Weights of a small contrastive audio-text model: trained on short read English sentences (LibriTTS-R).
Rows from block 6 of the audio encoder, named by matrix and row number. Each number is 500 + 25 x the weight over its row's rms, rounded and kept within 0 to 999. All counts start at 0. Numbers have three digits each. After the name is the row's rms in percent of the matrix's.
# c10: first pointwise conv (encoder.blocks.6.c1.0.weight, 256x256x1), inputs 172-255
c10.3 099:545520502519509524516483494516532471469503489468450506490471494498462529512455501501496529539518490525527546491505489445493502489510541524508491510513503510471478573517535507490497486468472509499471455515478542474515495501486449502496487493493508502479
c10.4 103:476484521535528468581469513484515488491533488517534514471547456507460482513486509528484495491492528480511461493522467497496487538496471487510471476514491521529502505529510502498530523523501495528497518502475549522518476484497487483463560504511484481522
c10.5 101:485472509471476488491495494471484443524539444472511515488496504481481524512496491483497497502521502474472470523503513507511520519515521493463456548503497481497497519487481530513516518507557461529499519498487468500528487508479490538449489516554489483495
c10.6 093:496519502488495479509497498443477483487531497537459556516530473490446498512532540508497481508524471545504489477519506470476510507495500497522506474500481451485519460519526528509472509482457516476467486489490508491508508546499469492503498486486486504485
c10.7 100:492482480533462525447496510530521475518502499503510494496481502434513493498488495515521483488519512506510522528531502523501465507483495510495474438534538489489509557459494473509512520530498509522496513490521488458501525525501569521519504498516480501541
c10.8 097:490523541504508544505506526530521515525495463556504544508461510486465520472515509536479544496477511522502524515547484451512537504551497501531504465513488480501484491528518540503497544514508524529531482449495551548475487511480500489492479470525530480516
c10.9 104:542494521545506519501493513507521489514507516518442485509473479496496545486491493513444540500521506471492498477504516495501514462472501525492434469541453544490473512481486464513546537496478474518489514492492495511429492500533492498495496503488483523480
c10.10 095:524470464517482489480517488492537479493482506518515534504494494526501489516536488473500497491507530523455501482485485510522478468485445513498507479543489506511497539456502476472476467464536503531525517545484469503483498453473505469506529497515495484488
c10.11 104:476481524465486483496539513481482474532492513452499508501487490467489489556473505518552484516496514471554497491493519505517501476485455510478508516504531509513486478496501494483540486495479488468528481475505470485526468486487425497533492519450505505468
c10.12 096:511516484510532529495535463518502477481477494520512546443486527520521514518556493506520521514503523536482470473529505494482501491498532468470511519479482522487510475521503520468470518537505446513526496459538507498547519488488507484484540512481491522466
c10.13 093:496510532456488497488477504532475509482530471475519474472457504489550476490492479498528487514540504477543479464513532503506500548517454471518537484491475517449495482522532499486513502503489497541535496490459494523491477519488487495505506490486470544446
c10.14 099:498474511512497470488517522432462515509540502490490462490538507489512491469475509491478519453507486511498479504544502496479506488499509482542526521495480511492484536493545476495436513537483522467526495525520479500540532526469501479463524487523530510497
c10.15 106:478538496509463525518507501499509521541496521518523444489472465507472512531515526455511503480522460466523525501532500511510474562510529495525496498477511532541498473483496511462533544534466523476499528501489540569523484487547529492495515539517513518509
c10.16 095:485508514482527449483533428462483546451540540497479456483508497491503452498497580502497511460512508508523471521496524512503502479527477506515504484488548512522496515530484488491489509503507555490505494546461516506510480491479499489531501493496508485489
c10.17 098:473504529528544511475520531503490490508529511484535542457547520533515507541530465529524516513498514517522505497542510484496506478471469503468514484527516538527526462524541524499516500524496506482494501488518489477512527488537498501494513464466486495497
c10.18 093:493511522521517469491476484531479482483504539469481477513548487526487519474475503432496484491500500537458477465482512502533505465476457523479475497530492503551517544482493495544525472514497467519505464493529511501533478509462524501513526494532471537513
c10.19 091:462512471487530478505493463483483430486461506493469479464504503517503468476498460533489477449499486517467484492494477481516483518492502480499512534501483459480472482496481536463516495464511550513529544482510504449486493478529514528503503475522542529471
c10.20 102:456506486498500530519485522524468510484500521513486496489518472516493474531530546488536516496502494496447488533508490497519490490570521494487536521489483513518491483470491506519507505495480523515519519481475505481522455479522509457511495478465561493489
c10.21 106:515484519529502533491512509456551458525475484539520507471480474489519486489510522538522544507502467485461483517542502485510513478497545525507506517505482458485529494515501543506552481486504522495457505447522498516469484550464521513521483488505484491501
c10.22 096:499471537517492491498502508483521530467499511515481506483507487533505502462521547511502521485482490498504489497512467496462492525492467519455542494494557510519555436516459527497525462477456501462462531502499479475504501481501483483505541521516536495458
c10.97 104:465503500531505520506503521532454533502520553513431481498457533482463452525473514499500510509483474469551506533520493537508515503499498461497519514510511496481544516488484532508510508469501522538497502474470478534518497525482450453508528464489476498472
c10.98 101:471503513485516471504526523497490497482494527506519522518481496479492506486485501541496540491508531491500494510480513469501496518452473483490500552512496540488516504503513496509493504475487504558468518489461502498528539473410515532492493511457514504503
c10.99 098:518520475537484498505528528492494501514548529493464520484505521527474513515459507475472471484491540574524510527491549481475525523449514506470500483476502474549513501531480467470476467559498500462521517499480510523469500529460476448522511529521471536530
c10.100 095:489534480531510499529498507506519509483538498467463483475512449495498489504520470482509482508484578534493484542496487458496470510483495514511468522485483518492476529444487487527480513484527445487502456466526538536521499495493506495463540499541522526481
c10.101 101:558482495541514507510491500498519529491515510535486493513472530505505503479487517515490545492457508518470515480490524477515475505502529533497510537477501484518546517547481475474500515492478529508536558507463535489547536501536476547492504513535493482482
c10.102 102:483477503472501519515487436528505469538452524486523516487502503518499462504453511524537526527521469516547533512520490461477448512453438531468470501516530504443474444486527448459473512530513510490463513470491510498521479534482486493493468505492497472493
c10.103 106:474499487470530471503459493506519471424487508502475480475456438466490492501516512501499499502499515489483498533467488501519498506512475465511500523491541504488536463528523493515517497511512493467495461560526494485568514481461520490491478517531498528523
c10.104 104:530480525512546453510491492501484497498476502514487509523495509499519490480462443499499442501526502499477489506547479527497484481464460492453480545510505493537502522477487486462533478473545508482528567474543503513478495527526498520507487454506463528484
c10.105 107:487491498524528489470450493487497475488514474485474539504512465507513508450512501515533505507470479504474486502487506504481523517500518486547478470471517492487475450479471509483472504430463457497508501496516499452542521523540505496510462482496537506396
c10.106 100:513483488528497465491517476493524479458487457526496524524470505520441568488465532518539504504554515465476481484530498507511496501501495509511508476491553520518525517438593518529544440512494525536507495495485473487497511482503493529504499529527540511465
c10.107 096:506496498479499501483461461517501522529474514528460433504480528517504530528485463517497492497509466531473552537503481538452486524524488511502506505520494494529493509531515463527515473516475504534491476498483479473481475574523445519535480497497506472516
c10.108 092:516474483488520492436533518525484484460471539492485532501529498494511491504500492491474496494507462527492553503507477432498474492442498498480485501487535554533497503514492460538533536531517476463487508495496485502536512455484501519470484497510524507505
c10.109 101:505521508515500548493514496526481503490494502475515503485528521487531520562518515515512543481538499509484518537528505532490496489514462476528491529541507497516499448473529575495487499499546549462502527502582456520462471517501483511512500490476449511485
c10.110 097:492528483447538524524470451511500484523550464470520501493514495507498533528523480523516539495546512544546512523486517495423514498518524527510468509500484527525478469525559501485480499499510524502485544484512484484507474484511494500502504476536486501490
c10.111 101:507519517500439522521488477510500478486551550511486484500514502549487518453486514507458514557488505514469540487563501526463491464457462490484510472462518533496504469479485500467530513496493490466502481529484499491484536499487489512492498507538505505482
c10.112 104:491447496484504439488510488489543516467495507511494522517519515504493475515522472484531465499489550482506494476505520476497498451498484496483512523508481492483513496511541536448488542564476517508529476497459470468504512533472523475580459502515504466484
c10.113 104:530510472552461492509535521470495486494508438510510471499515479511505554483509503510474488509466482509490538462483501527504477503501495482437550502496529526485508502509544493552476530496534519540523531540491490490513504494495465519456458481510471469519
c10.114 105:522467508485522463505494542508476535507487534482481496503544494477487500461491494466525545474533505496485503517505496496506501536515511516481534520485521469551507515530506503463521491554441501469464499466491483460489460493510475520491502478522501502511
c10.115 099:487493468479508476496490455503520490473495472493499503521475513504545484476487506492446513451508496501466471512485481488494526509468484495481429488516486507501512503533507438448474507529483524486520486505450544496555476472521504493502560511545545511461
c10.116 103:484503501533500525494517487454516530463492495500480484476473463499527505499478485492470487475565547481539469509501505510518461528493499532493497442572504494478530503522544438474473477515479518512516508483561502554516502497482536456452503501503515523510
c10.117 094:533573472483507507516530516453496514515502553504466505519530521530539474526493466503502521510521544500491487482507462508507489507463500552498475484491484554509497493474464469534520493499508471478471514521507472473497527513505505491484482475502472531487
c10.118 097:512534449508549509485517497471477514469463499438536499484534530484516495453535546511504480516500530466476522510491533513495504530504448459484465513473535485502506508450489499508492474492528492501471511524534569512528487497519481517494495491517447531458
c10.119 099:523532458475493430492492523551510465470472510469504504489472474499507539480497477531490510491493555504519478512467469516466499486489506465499459489504457494527508461507484528528519502500501482518477522466509544454507503530507453471525486524463536484507
c10.120 095:481502548497514493485521490483475468447508460467458492483473487513482461509518507510519501475479575523500494513523483505484495491459490520512501510517523475507448478509517513526497507569519533498500518486517505494497485498534488510522510447470490521520
c10.121 103:486443487516465443527524570472524510543522503483510531466508481543469508491522516476503494528515449525501492454517476537498500471524498511511527512527522492464526500531539484530477495488482480504475488526501529511469527479467526466516491533509509532506
c10.122 100:524474503524473483501475482525541511499483499540495496450477515489495469499472491473460550518497517524484502516525502517494505488520540519473460494522517504518525512497540471465529502474548505493481490464516523536455521490500548467538511505537459505489
c10.123 103:492493473510532465542475498483530486478509504516517482467503468488472469501454504529495525512509499466497510512499516472492533532536475518494500510497515511554490520451507510491515517513484539513494528488480495494499500539525529457476490453494478483538
c10.124 100:486512471467506516491499489460522506531491440523497492477467479547515528494473472471522458533504506477499503504487500498490502489508527534540522456468483512482538518474510465494562517505498510526492501513513508484500494478547480491533534538491476518502
c10.125 095:534512538500541531487521526516475535520469489468552517524502528481503490492510480471496539508504471515475503541521522478502487490505561494482475512480538535510509503483523478504533504429491476465535499538488501474497482467493475534488499470490524487489
c10.126 098:468483507511439520467534540475495502554470478468507486471462449524471457500512446535478539435516482513527516491496508509461497519508478512532540486499489489501509549484495486516501518520464515509517542508505537462513505500509479499518501506472515473479
c10.127 106:495517526520485488508527519505478460523452488487497501519478528521538443424452509483473488474491525510513498510494485471483480533468482483541487515492549497474477530500470515543522493452498465482511518474519542478493506520526467512488488479496568530497
c10.128 097:489472501481456488521481518527495500524492515502480467526540534459547528462508455513522501562497519509494519527434514494437493480489462474512498479494452491471525540483498519509500532511529550514522480517489500438538490494453466469481526512526513471468
c10.129 105:467529514513516498477496489525511505503496537487506514493526489514481467482522509497524501539489503473463515518464495494472523498480522499535496507537534505510549542519483483517494518446510468509466488490511493520515487484521501486513494476452504501503
c10.130 094:487480510502511492481499468533510526494505495510463481503458491499487514532496514497507505535495512453514526503514516511503464532460502497515518446507510494491490542506478480465510475525483489457539514486499515498454483523415508541541497507548502491501
c10.131 098:486511480482468488535524509509525513467479524517498513487545512478551517538498546526520496479518552477492497489482531503514476562498507494535499488510497522481561489478518476468492496496525498544456500519526515510447517461504493499455486525521479494506
c10.132 100:562504479512469505475492463528468472464509483519479484516487474494531530466523541544453437498505469455547505467523509539500522513493487477536557494520466547447493473490518505524499520478494492494506471447517521519521452478482503513512463515505537511467
c10.133 098:508533543532466505524494441488476544548542528465537485492470513501500531488461459480477527477517476505517492506463495497516497453500507477526518505517491502504482505521486487516513478489501483472546485516525558511468493544491438461499510517491560568531
c10.134 105:543504529491511508480505498508508487461464541549437483522456474463539487531505465482548512511512484506442517467491514538498494517417515498473512484550543497496518468481486516491528497483502478498540519465509525526544460479485506517513533500480487468460
c10.135 101:475496493514481483483510461491479512505523532486513438462555507505503482513496499542546527510536472510537489491480484461493443469538503528487497558532480451509507476462503567523547515545516492504484482488495491528513472499481548503496532525512484493472
c10.136 101:503556486507470502496519525500503536479471510491499500505472526522483476501473480502495484442509465503479511524458521516464536508495513488534486521513528514510457492519535436523499501497515493532524489486486484507482507507456495565517493505451501512478
c10.137 102:514452540503522503509501530470511501492526480490508468463477478485497522501525496514461471524470503500496488508480509460526478568488493492533546495499505459508493487510495465512496471490541533533520493471524488487480456451499544519511502494504546467512
c10.138 098:468519483526475474509526487505463501533508541520466481491510477469533497454515548520472470535480521506508537499469503561523472532543516487490480513489487468513514501481475521456483465546519522494546478520458511478503514509534523488524524499494484507479
c10.139 094:509492489509537485528491485503494507508497480463516516504461517506502510495508501491522561471502477491515497523486463496516493525478498505527543484509476460555515472559456468480455501531515484518506527490517505473513499496471497527567541573522494517521
c10.140 103:549510507506503499496530450529510487485489532492462499475488510537497495478494549492452493545482483481495538469537455482494508519494504499485504483471482491561538520484496469493481503503516520536497525510504510503524503483514494544493533513508489473537
c10.141 100:480507476473480513466522491505440497508473473500518497456475509536500565481520516504530474515487523497512477517469507543480495506491491483564505474503493533481522506491487476522500499527538512488499489549534518457528460501540477451515472523498504481500
c10.142 098:512518508530490457560483516516508523495494481515455503505512497480505517505474501519555515502509496480518534530506509483515531473483500486535492497499510479524466501523467510541457524525524463528506507475512504517452534538499507517498555514519511493509
c10.143 099:509455517509532489465508521490494503539485473472428522443502479563479501527485533489521472489497506505466533538482457492478520466507492488496514488488492483516509524546464484524493496460497508497531506518517497516516512441477519532533489506529510534524
c10.144 103:551521508508489529521466488489484509507456525529514547488472536510522476528528495487518508506487489492558497504541449571515555479519512508479482481479534546465516507467470475506502478473516467520527540486479501523547481490468489501466468463504528473495
c10.145 105:526501512490481526536464499501497513464484531496470485489494534473550546525534521464518545496495524536452486524467478533497510518460500499508497515491514541479469539507509512476475488491480494487488486506479505470464516432518526472502541489520500507480
c10.146 101:510512532501541525464509460524495495507540501527507519502519485491479491525504521537515464502522485497506544510471504513539479516487487455503511478495521506508515569462532447474534521500488553521482503479523462512482548483490526493515501466559474464504
c10.147 104:477519492473514509467505516502491511452474544469513501522479510505500510498456471532524500512456446565523510486522539516530494491471516505499492510535522458470510485535454474507500440529493506480487466524467508499544491488539507547471485502456502492504
c10.148 102:498533486511517496528487542530501501487507527509523516542520470495493495482507465499451449486466472445512499492508527515543490460480491493490510509480503503513506519496483503501513498526548483541509481497489434511524497469498483517516517468514543471521
c10.149 106:470439541457466482547504519525489532516477471503513482463465499480546470513472486486500483462510505446517478543470529519544458465504484506515508503510508505511495480493502441517481513541486498542489472526478510503509496501484468496519503505527494484489
c10.150 104:496509537515502514517516494468522527476477550451511512535532518484530519510542471495507498475496508517423541504457497512504488537455521522487490501492474512517523481496492474493493413508467543510495485489532475483520542512526502490504528507530495534547
c10.151 100:507544512521469473524472510494461511486510479485503511481513501475481486466525535542540496462525483537503479484505497474478531542488528519505485485519506483495513546517538510488547484512450521523498478492522506502506465478485484481494483530544491518527
c10.152 099:518483552523509503527520524487512491587467519490489474496530520491514503497460525491518528490507497530514507474490466513493515469471489469499528538526562539479465498533479455473532506503496515445503471472491479476511480491468516535476503492514502452506
c10.153 105:470510519507515470509514482467530453563484514531480463520498488538505482477477466519511479525452501494525490501489493442530484442502473535501517511483476507484516466513497530467525475473475477488526494513494511511476500501492466552488510502528496481500
c10.154 103:512479534472523503476503462482506511568469535494517533476451499526508507526514478453477518479493521482456482474506498494452472518481505490532502512494490513494509474519483506525482506488511467538488545505531565529532530534484524465475467469512508456521
c10.155 105:464525452446471479519496498530540509481476528508534584474533521539542518509491467524498516490508511510531480502482489519492467465525505486502560531520458483479463448514513531497501490519487494491497506489491507482502504536518497476490471480487524480551
c10.156 097:523482529485476488522511510523495489510499498475514481495508547487532472490489524477525491531502500524506494525511484489511498498502513491519491463455525489502491506489483519527497514435494522501478505491549480476467491461513493458491530487487507485522
c10.157 092:475499517527496490518504486497519524498552466526481513487469515527471531442497535475514476485501484498529517504525514486512503455508512509467487493533500514487449514514490479514491493528514508537474436501511510461509504503497493487484479434500510525522
c10.158 104:485466521514523448533495478502489513514476492493506482493480492493485521491485492511505510494482522509505531507551440504465524520524494492491525444489451525538518507459461506515516494469487531510530522524459450513490528489515508474483465556489471457456
c10.159 102:509437493503493471469514531497429552536529471524476494501476497512490538519472481513528498479500511507506542488490529550560509510481477500505519454501491491497506483494484503527519514514493496474502528541478489520554540487519540477507487451459518523518
c10.160 103:491537493464497498545505528516487485503519469528516482503475523513531503498496493468496485480500491495525527508485510489517517490462481519481525493460557483480502505490534478531555494539504507512506485475495521504543524479516514492567516458476506525502
c10.161 101:477445475494539469483537507488474507499488506471466502527485515518518456563528514489513465486516515505488504489448458521498518558522481486481539499472481489469520501499523502510532492474503458479485512498443517457459521487511480515496533493531494501531
c10.162 101:477486488510515491503461519489493507501506520461498508446507449509534503505524515514518520482475448511482469541493495485459528511519470507509447494548536508498523506508483460501488475482478530508440542537478526472569488502450530533489503489481504505516
c10.163 101:535457499486489512458454530442501525459513497525503477504526538471517449479506482531527501497487499511486482456508426486548497471515503480500500492535551516510530507478467485535511514469489526502491501530492534480456487467495488510529505489481539522517
c10.164 095:541494498478480504481501509465492497476508497523541487477494511494505445497559528467495530498522480503484541542443487470476480479517486470482515552538504517522533497479512515493495516537507492493491488505563469507490450490504517523509486512482459461554
c10.165 103:499509456484495496520475516507543532489518474511487507498468525447473465471506475512516540508482495522509530502531514487521482461503503463503507512534527503534507493484465520506518480483488475507510467499457485507504521520527517498511527523481474462535
c10.166 098:496487506485461504478477496467448541526504551541527490528506490468512456529457515521534496496520476580501518494519511493459479480492483506522485496465535527456532501457452483530470482518536512496507522525522468450498515424506489511534491527529502496485
c10.167 096:465501467500485527514463533512494506488490535522523489499522538522487531526501519534543513533501522501468499477523495521515518521483530490508551441504536517521495500463467499500503500507469512540528476538504481537490493516537475470496471511549479498461
c10.168 104:520510457515482522522533492490460516508528502472449495531452511524475457502491477508496524501472481528477508534502476497470519485484526498528515467483508496491488492453500502522451514519456489477535523498487495490509532494489456528479545534514527489480
c10.169 094:511486546507552529534531472497506539500464503476487520497509489492515488498512488551489498518536497501521488484469507516501505471519538487462532487540452499464514489474477476481480468550513487530507502503495489490520506525477518476488522478511471508544
c10.170 103:511492502496505541448507499498492540515554534487442505458488527461493495477523521508508535515488497536510484448494491500482509479518485468511556466475529476507462505507508485520530474489510512518508499502519553473494479501489500506478516512490485477484
c10.171 098:505487458464506511498486502507502527462517518502480472475479527539505513513529505508529528489548507499421511480531468515505526490517492488519495489514527462520538428496531489476522532500477557498500484537472434481468513470521483487511494529469504556493
c10.172 101:506512517476506522473500522533526466492509483476478484516481457498540498506506497500509495509506480458502519555545491526466507522457504498485519488491507525536469460484490522464468517477461474519519483471506536504499497488532523484499484496511520498503
c10.173 104:508486537520475513514571500470494470495494518503480521519520444487487481502497545491521528542494509512545472504475541525504497499520492502490485485466517502511533501511465456478531515489476482486542532505523495532468462526561477501546525494514470502528
c10.174 094:537479486467467541529483493477530496507487501520502486504457461486505480521523527478501543466503499513467551497511491492476514488505484533465493504551510524521482470527493518510537486459463524493488502515490496507473543487528473499531522520507481471439
c10.175 098:483503490521555480552495528532493481504472513479471508518492495547449522532471473511479505489529512465501536548521507443438538431500528509477520529501546500489526504529491533504481489458510524476528470507540488500484478492501470499495444521509455498531
c10.176 110:469472502523474495545506530480521519455524507480482508497524507522522468438508466491508547501476477527486496475492467509497451488484513503482503491510527489498492489523499461507497536463464500483516505499508477494508467500487539495501484444486478558450
c10.177 102:490479471488526527499523515529470498469453519496441573481488518519492488522484484501480501463476547520462532466482460513526495484470528483487509495510481456494495474514476493522485513469492528511445459486507479527472535498473503561538506533499485549477
c10.178 102:540468512537493463499473489463479467532498487514515482492479488525479532481527486548487478474482521470496471494543509503493506498468505468468501436489486485486486501516541494499505513530518490513533504498524460470508457533506477503496574482465470486456
c10.179 097:507494498511541492475519495511516482489493518491523522512491490495451474515500543432520506511529488489483495518521470479512481513464514494509492458496481485451539538482504505519503496479513477506485505505455559468482492514520483509505484482491498487545
c10.180 098:497535480509497488503499516501516475472474582506487462487465508502554472477532509478532557476499484482482546481499538530472541456522532504525515511508501506468541506526527483504465477502509535517490521511489525475459490450512486520478489499463536463519
c10.181 097:510478520495509440518493473463479485506480465515516530474467479494488511470551515491489485509485435453464508504505496523468483531506506478469515496531544509517509474463513507496499507490543486457462482526476474538512459509456510477497476530449509459486
c10.182 097:486511461504520495539491507468497523460489499493541508538516469534512485546497512507451498468459524521506550469516493519530550495443476518489508476517558498529495480477560503491518479495523508519517504508491530492506516494492441443461473516497486513471
c10.183 103:464490476525472535520528467480477453518478485493495497471455501484484515503487500557531530505475518512477472490490513494558525541518499537477497496461472538471513528507504524472491480523521556503497545487486508487536532475531474521503467468491493492465
c10.184 103:536549486530485502509475495476495507509511473533482487478503488471456591510491472537520514496505511502514484496516531498516505505532540492531507482497535536487505536531506482517492510456461455510494519510551502471515522519488492509480493540510506533518
c10.185 099:517494540510514498504480486506539564523518528470482503502550509468502466497475531502546520529553486453527485456490487493506493443527548508522503483515521543529463429480511497509480534483515504518514462529523538502497502491505500486502505478508530512499
c10.186 100:552517508493500501530481485527491454558470477501497554514513475494512509499522507501492511526481505478497536516463492450547552507498474540507511457425478523520568488523496482526445463494498481477515509469478470477540498518549531502489494487508466506494
c10.187 103:485503476472500485534545496513512444497511501523511537521505473505480467532527530496503507463504517488479493500482526456492459528454466484482498504497485486534543539541501433450480565500523534456473464522498529495479503496489525482470535491503507529522
c10.188 095:507511539523466482529515496505483534552456502505494510483514474547509520525421491467472462492502495499508475491449481502453473502460519479543500506516477518539536503490511460499490478523532501516496472519490476484495502507475518496543471520520491494512
c10.189 101:485511477491528495474542501521539477512506472460480524511470498515523490492512510542490504462467494488518512504458512504460468544475505523500477513527492484494492488485477527522496520512520478463538513508534528472497468446502489490501452511534499534493
c10.190 099:498536510495476493536500455488509495455479467460485439508492506541511499547459499493469460510502494524499491493533452505499513492497495482529496498502517514498489517498501561545502477527471499520454489508470526490509548533529540497497474479450482507481
c10.191 100:470498489506489518496548468495484442479516506497508493520529484474489502492507502483484455525519515480512501489485496493483499439505496491522513504458545484475552539524489511473476509522494499507470474499520465517471481516481509529471519551477457517522
c10.192 104:476477492535511491540524511472470496494498509535547508524516474490491528466549528484469512448492532515494522515485512503493518474537497513499490462491535467485494510499464517481471493488536542509550500494462510473497484512474498513501463526501467516512
c10.193 089:580545453506507506493443474506520519515532488495503499469508457482520457542497519536520528515465507519525453516476507455447509502502510525553481536531505482487494448508486519548499483531478491492525490497494504481468509487506526482511459469508505464505
c10.194 101:578466497535518510510470485537490486479463547494528500484482512527447547490486565513513512472442484502528508486490485494484491531515504483508476494492479498504504501524506543490504508525524480512518477505471534449523544512499484523495501507516525520471
c10.195 098:495490544484459509469489500528497510510499517429493453471467522458488457489501513550500457487494506526501483461504513516540546489467499520474493533510496489481494499476519495506480512487511477460561500522445492502521514513507501483521535499509525489480
c10.196 105:490432508543506547503504521542529506508497490480499537512480524474507503500460527522475492472512496470520517518510514527498512488496502509506550516502512504530495489457542515545492501491464487470507517525520521507495488496477505507469493511533485528521
c10.197 099:515458493501519495511499458468502505485514513484530465542475532516518504509486473469478478485502502514510519495505474539491483522518533499534520513560456482477511488552489508498516494518477507491504479486476522486516495492494516446500486496457506481519
c10.198 098:470473523470486519491498539467536475482501476521451514503499515486496496513479478462505553499491516498493467510488495499496477551514493473478484515489463543498492491538530511516473492481532514459496542515500496515471524507487540485508526448520569458553
c10.199 099:527475510504496523504471489474475475547501476518483498496473464493518515512500543526498457502480505459497487522459471474475532509482531498454472509566488552534488515479497493518488486501510478475474533495478510507501490518493466525498513468514526490541
c10.200 104:474507533486490478451495486547517480447503492491534517473477520482513494517500494490507479503515499489512504500473506483521509524487488484523538450494497513501504515484530546502513483495460484510521479479468502498481499527488456465528529445502512476457
c10.201 101:442512532509443516515472454511480483479478521534484485474487510492502503497505474561493483495540446539495524524488465486485494472513481541513479441517493505499482513504495523459554511506486511505526480500490504517485526531481479504505463507474509475497
c10.202 098:500552500453514515565571500523518495494489545491528522477478541511529528493460539507510542495472465490466474513545481474457505527525479511562488466492506498480501478431499483499491552519502466518480476465509498536461500521470472456545473504518503501523
c10.203 100:504479472473530504501548516466511498464507488533519459539530535490485479489509508509488484442488464488501520512470464476490524491507507492481477514506487475492467480489535506460507508506540505533470484551508453500538480523475433490528468508473498447517
c10.204 104:483532438475458480509507503466514484493541484513516536486526463509459509494500480505521523464511516479495519504528501502508480534460470482479469450484477463502502544540487487468510488505496449516498498508499551499497504516507504506477562486482474501487
c10.205 098:517480515537542493517504492481501539516522510547481452485522439507503494453517512514491540474489491517499513478475524489508439489536484529462482542506496510532518500510489468499441479531512493537435459502434512465458501466542512479517491513486496469475
c10.206 096:443555516515489495518530534517540528459481510522504491471516531483510479538521506500504482511500480470536519502512465444528519523498526481512524477497446454507502540477425506507481519568481505499473506504501487524511507503492542457533471489477465474502
c10.207 089:488484545532484498503543464530483514542546461495471531479471509532540528487521525501446530467526515481516532537502505492457523513498477539438464519496483474513463510534530495501493471477513508477491478526469536481500459491503459489473510492508535491486
c10.208 098:510542529448525505443477483549461485502507506544459483481492490523492493517458474503526455470514516486472497504467537525513484491473498467487537483499497518489443506547481520502514531536526463498457488492495501505488546510489481548463514472525480506509
c10.209 095:511487521522465461481494498494507542473421552479505504489455473533478514524469473503518485537494485495521484501476559506529449530495497489533533523507504533504515488517491512488467481536484469507522497493487497501498515485488490508485500507541496523479
c10.210 104:503543508461504467522429491530521538538532448506505528476477502525513527542505482484539502499468505488461480539512499500497505492494471508508498516497458473481521521519497521513517496524457518490511514495508527509526500508538460513528461501487528465483
c10.211 107:543526533505498527534515479466451502504469489494419512530467526489512496520520461487527509454512489515496494516483506492488515472442437548520501473543535499481497515470497492471478473501528533464498508522519520525496481487542484490506478505509473540495
c10.212 098:468487503489510461475490490530502509499543486477487500527474556512524535442496496482460461505476526494510527487490455481559503548468532494518496496505449505522497504528502495485444510514522479464518489491483483490501487458474512502523508461505534520555
c10.213 103:487469507515544501518489522498473507517491489477542494503476537486522483514476531480494498514484519514560494561481493510545490466500533523468547497482493518524495482494501520470471533500480503515511510465493506510519517514491488498552509450528460528512
c10.214 100:476503519533495498489482528515527448527493501474481512496503424458508539518457488501507467489489551516480504523514494553486549511489516514516524513472507497549489458475484487550494516517510498514486496519516499490496479486493499512515480495555513476490
c10.215 095:540518518486484487469508481455538517526508496481465515471512459476559475478486482469517467498465483518524531500521511515496478500554536465531508488554505497508520532475526441469551506510486452493516519524487513450502499509474513485504488562471497493506
c10.216 098:466497500513505481557522525529541501510554520473506478501489535473508473522489488535501490495455508543485532539469525530529511489455503471508492479502447538514482502451508506452489505523510483496480505472482459508472505487542506517507491486527489490452
c10.217 103:506533484498449490483497484486546487472536470519521498484512515493507512504454516525506512508483525480555478508512463485424526515505455547471491515495524475442481508522481470478475519490480496535490517524484507488490494487499487545486502506476487459500
c10.218 093:512492477508482480493537535536500491522505511474499514514511479484521514538477500571530514471510464535506496495495474471488539468445506481522503484499510449472449510472505509501524522490529492408498492561518518493483459486514485531485528520488504466493
c10.219 096:493513478542487534485545545510475540525531513470532467479524538527477454495484486511523465462482488484507482477513532504485523507494502509451510471518508531530509476505499480469535542490498479457486500521515497544543509536512498455530495515493501472508
c10.220 095:523502532474472501487515524478520488528504508509494518536472531472496474516479453525490474511497523505505507479522528486525547471487545529511521542508487489473545488523485512508421471512488485471457491466573466476536483485506479506500504525479493491485
c10.221 104:490446502469504498527494530522509487490548460458543507517488526491486454489456511503514493474544529505511530506501526503464459523507505504535512464466498511502494504541513469514497504472538522512534476494536494514485528511500507457502466495473439478503
c10.222 102:517482498486514492472489508491542560498468487525457518482479453517500491540526511531480490492503510491436500517520548472545516499459513491486521516448494512480491496543532472508502483519502510480503495541519479483474460502511486438508460471495503532491
c10.223 104:455541501521470469490544511494527468469459494496505485492494526527525502525445510469516536482489504522496495510489530518496461551501511529514504515520465493503485524526512479498454486455471531491500489503488512532516504504500478510510494491513502462453
c10.224 085:488472498460503501525490504450476490519483539554527479516498467525493453487467515479485464476476498536519523465494528497480514493508503514519468492558458506510520503513520452503547448488489494492480498497485514482490459507479502471485507488498475487492
c10.225 100:504518472473516489511506543503508520500511524443481477518449472519515456518494467518541528510494490517488477500576477525480478497495501491541490445529502482517487457496525453520461512506480548512497479532489485508496521477498485486489545517506578494488
c10.226 094:505504503490476508500468497525516460513505486465524494460530497469516512510544501480508488460495476532479535501477494493517530469484555522524483466493491501474493525513486520456480455500508502524538496514470532498513517538490483486512500498488520501524
c10.227 100:457459483505531498476506482529508520526493492496424521493483531493532520572499511526497516523477507502458487522480517552492537478511509482530462502542490496511485450501491584506500465491460504526466498480511490509473516530479462505529451488493572524502
c10.228 098:505516537488479538506535505513449527502547495476475498466476509513509526450523528486511493499482453540504459481457509453487497473463495492507479466457492530495487527543498516457501528508499529507503481545471480493498532532528509459543473488507523522464
c10.229 102:506490488502478481446529451482505495479501507499505500464474555505493522480510505524493495499526508468484470501520515489517477510511455506504474517495497517503508491536521528519498471499487538489526519479579498490535470539517526531472539506516444503500
c10.230 104:509547528512482535486504490549531504473494503491508512511478511499505486495515499535511515519507477512502509501499515505496500521498473545492490504464466462460497527542461478466515480505481515515531489476492502459526509485526487478478441519545489492502
c10.231 098:505499491527514510526509490557502456504526480481515538492529471509384516500493517484517524462487476507486508506494524488459517499487483524498494505524468548501479523506530402523468483478485487522498516503483505481490513481531506474478541551506526520455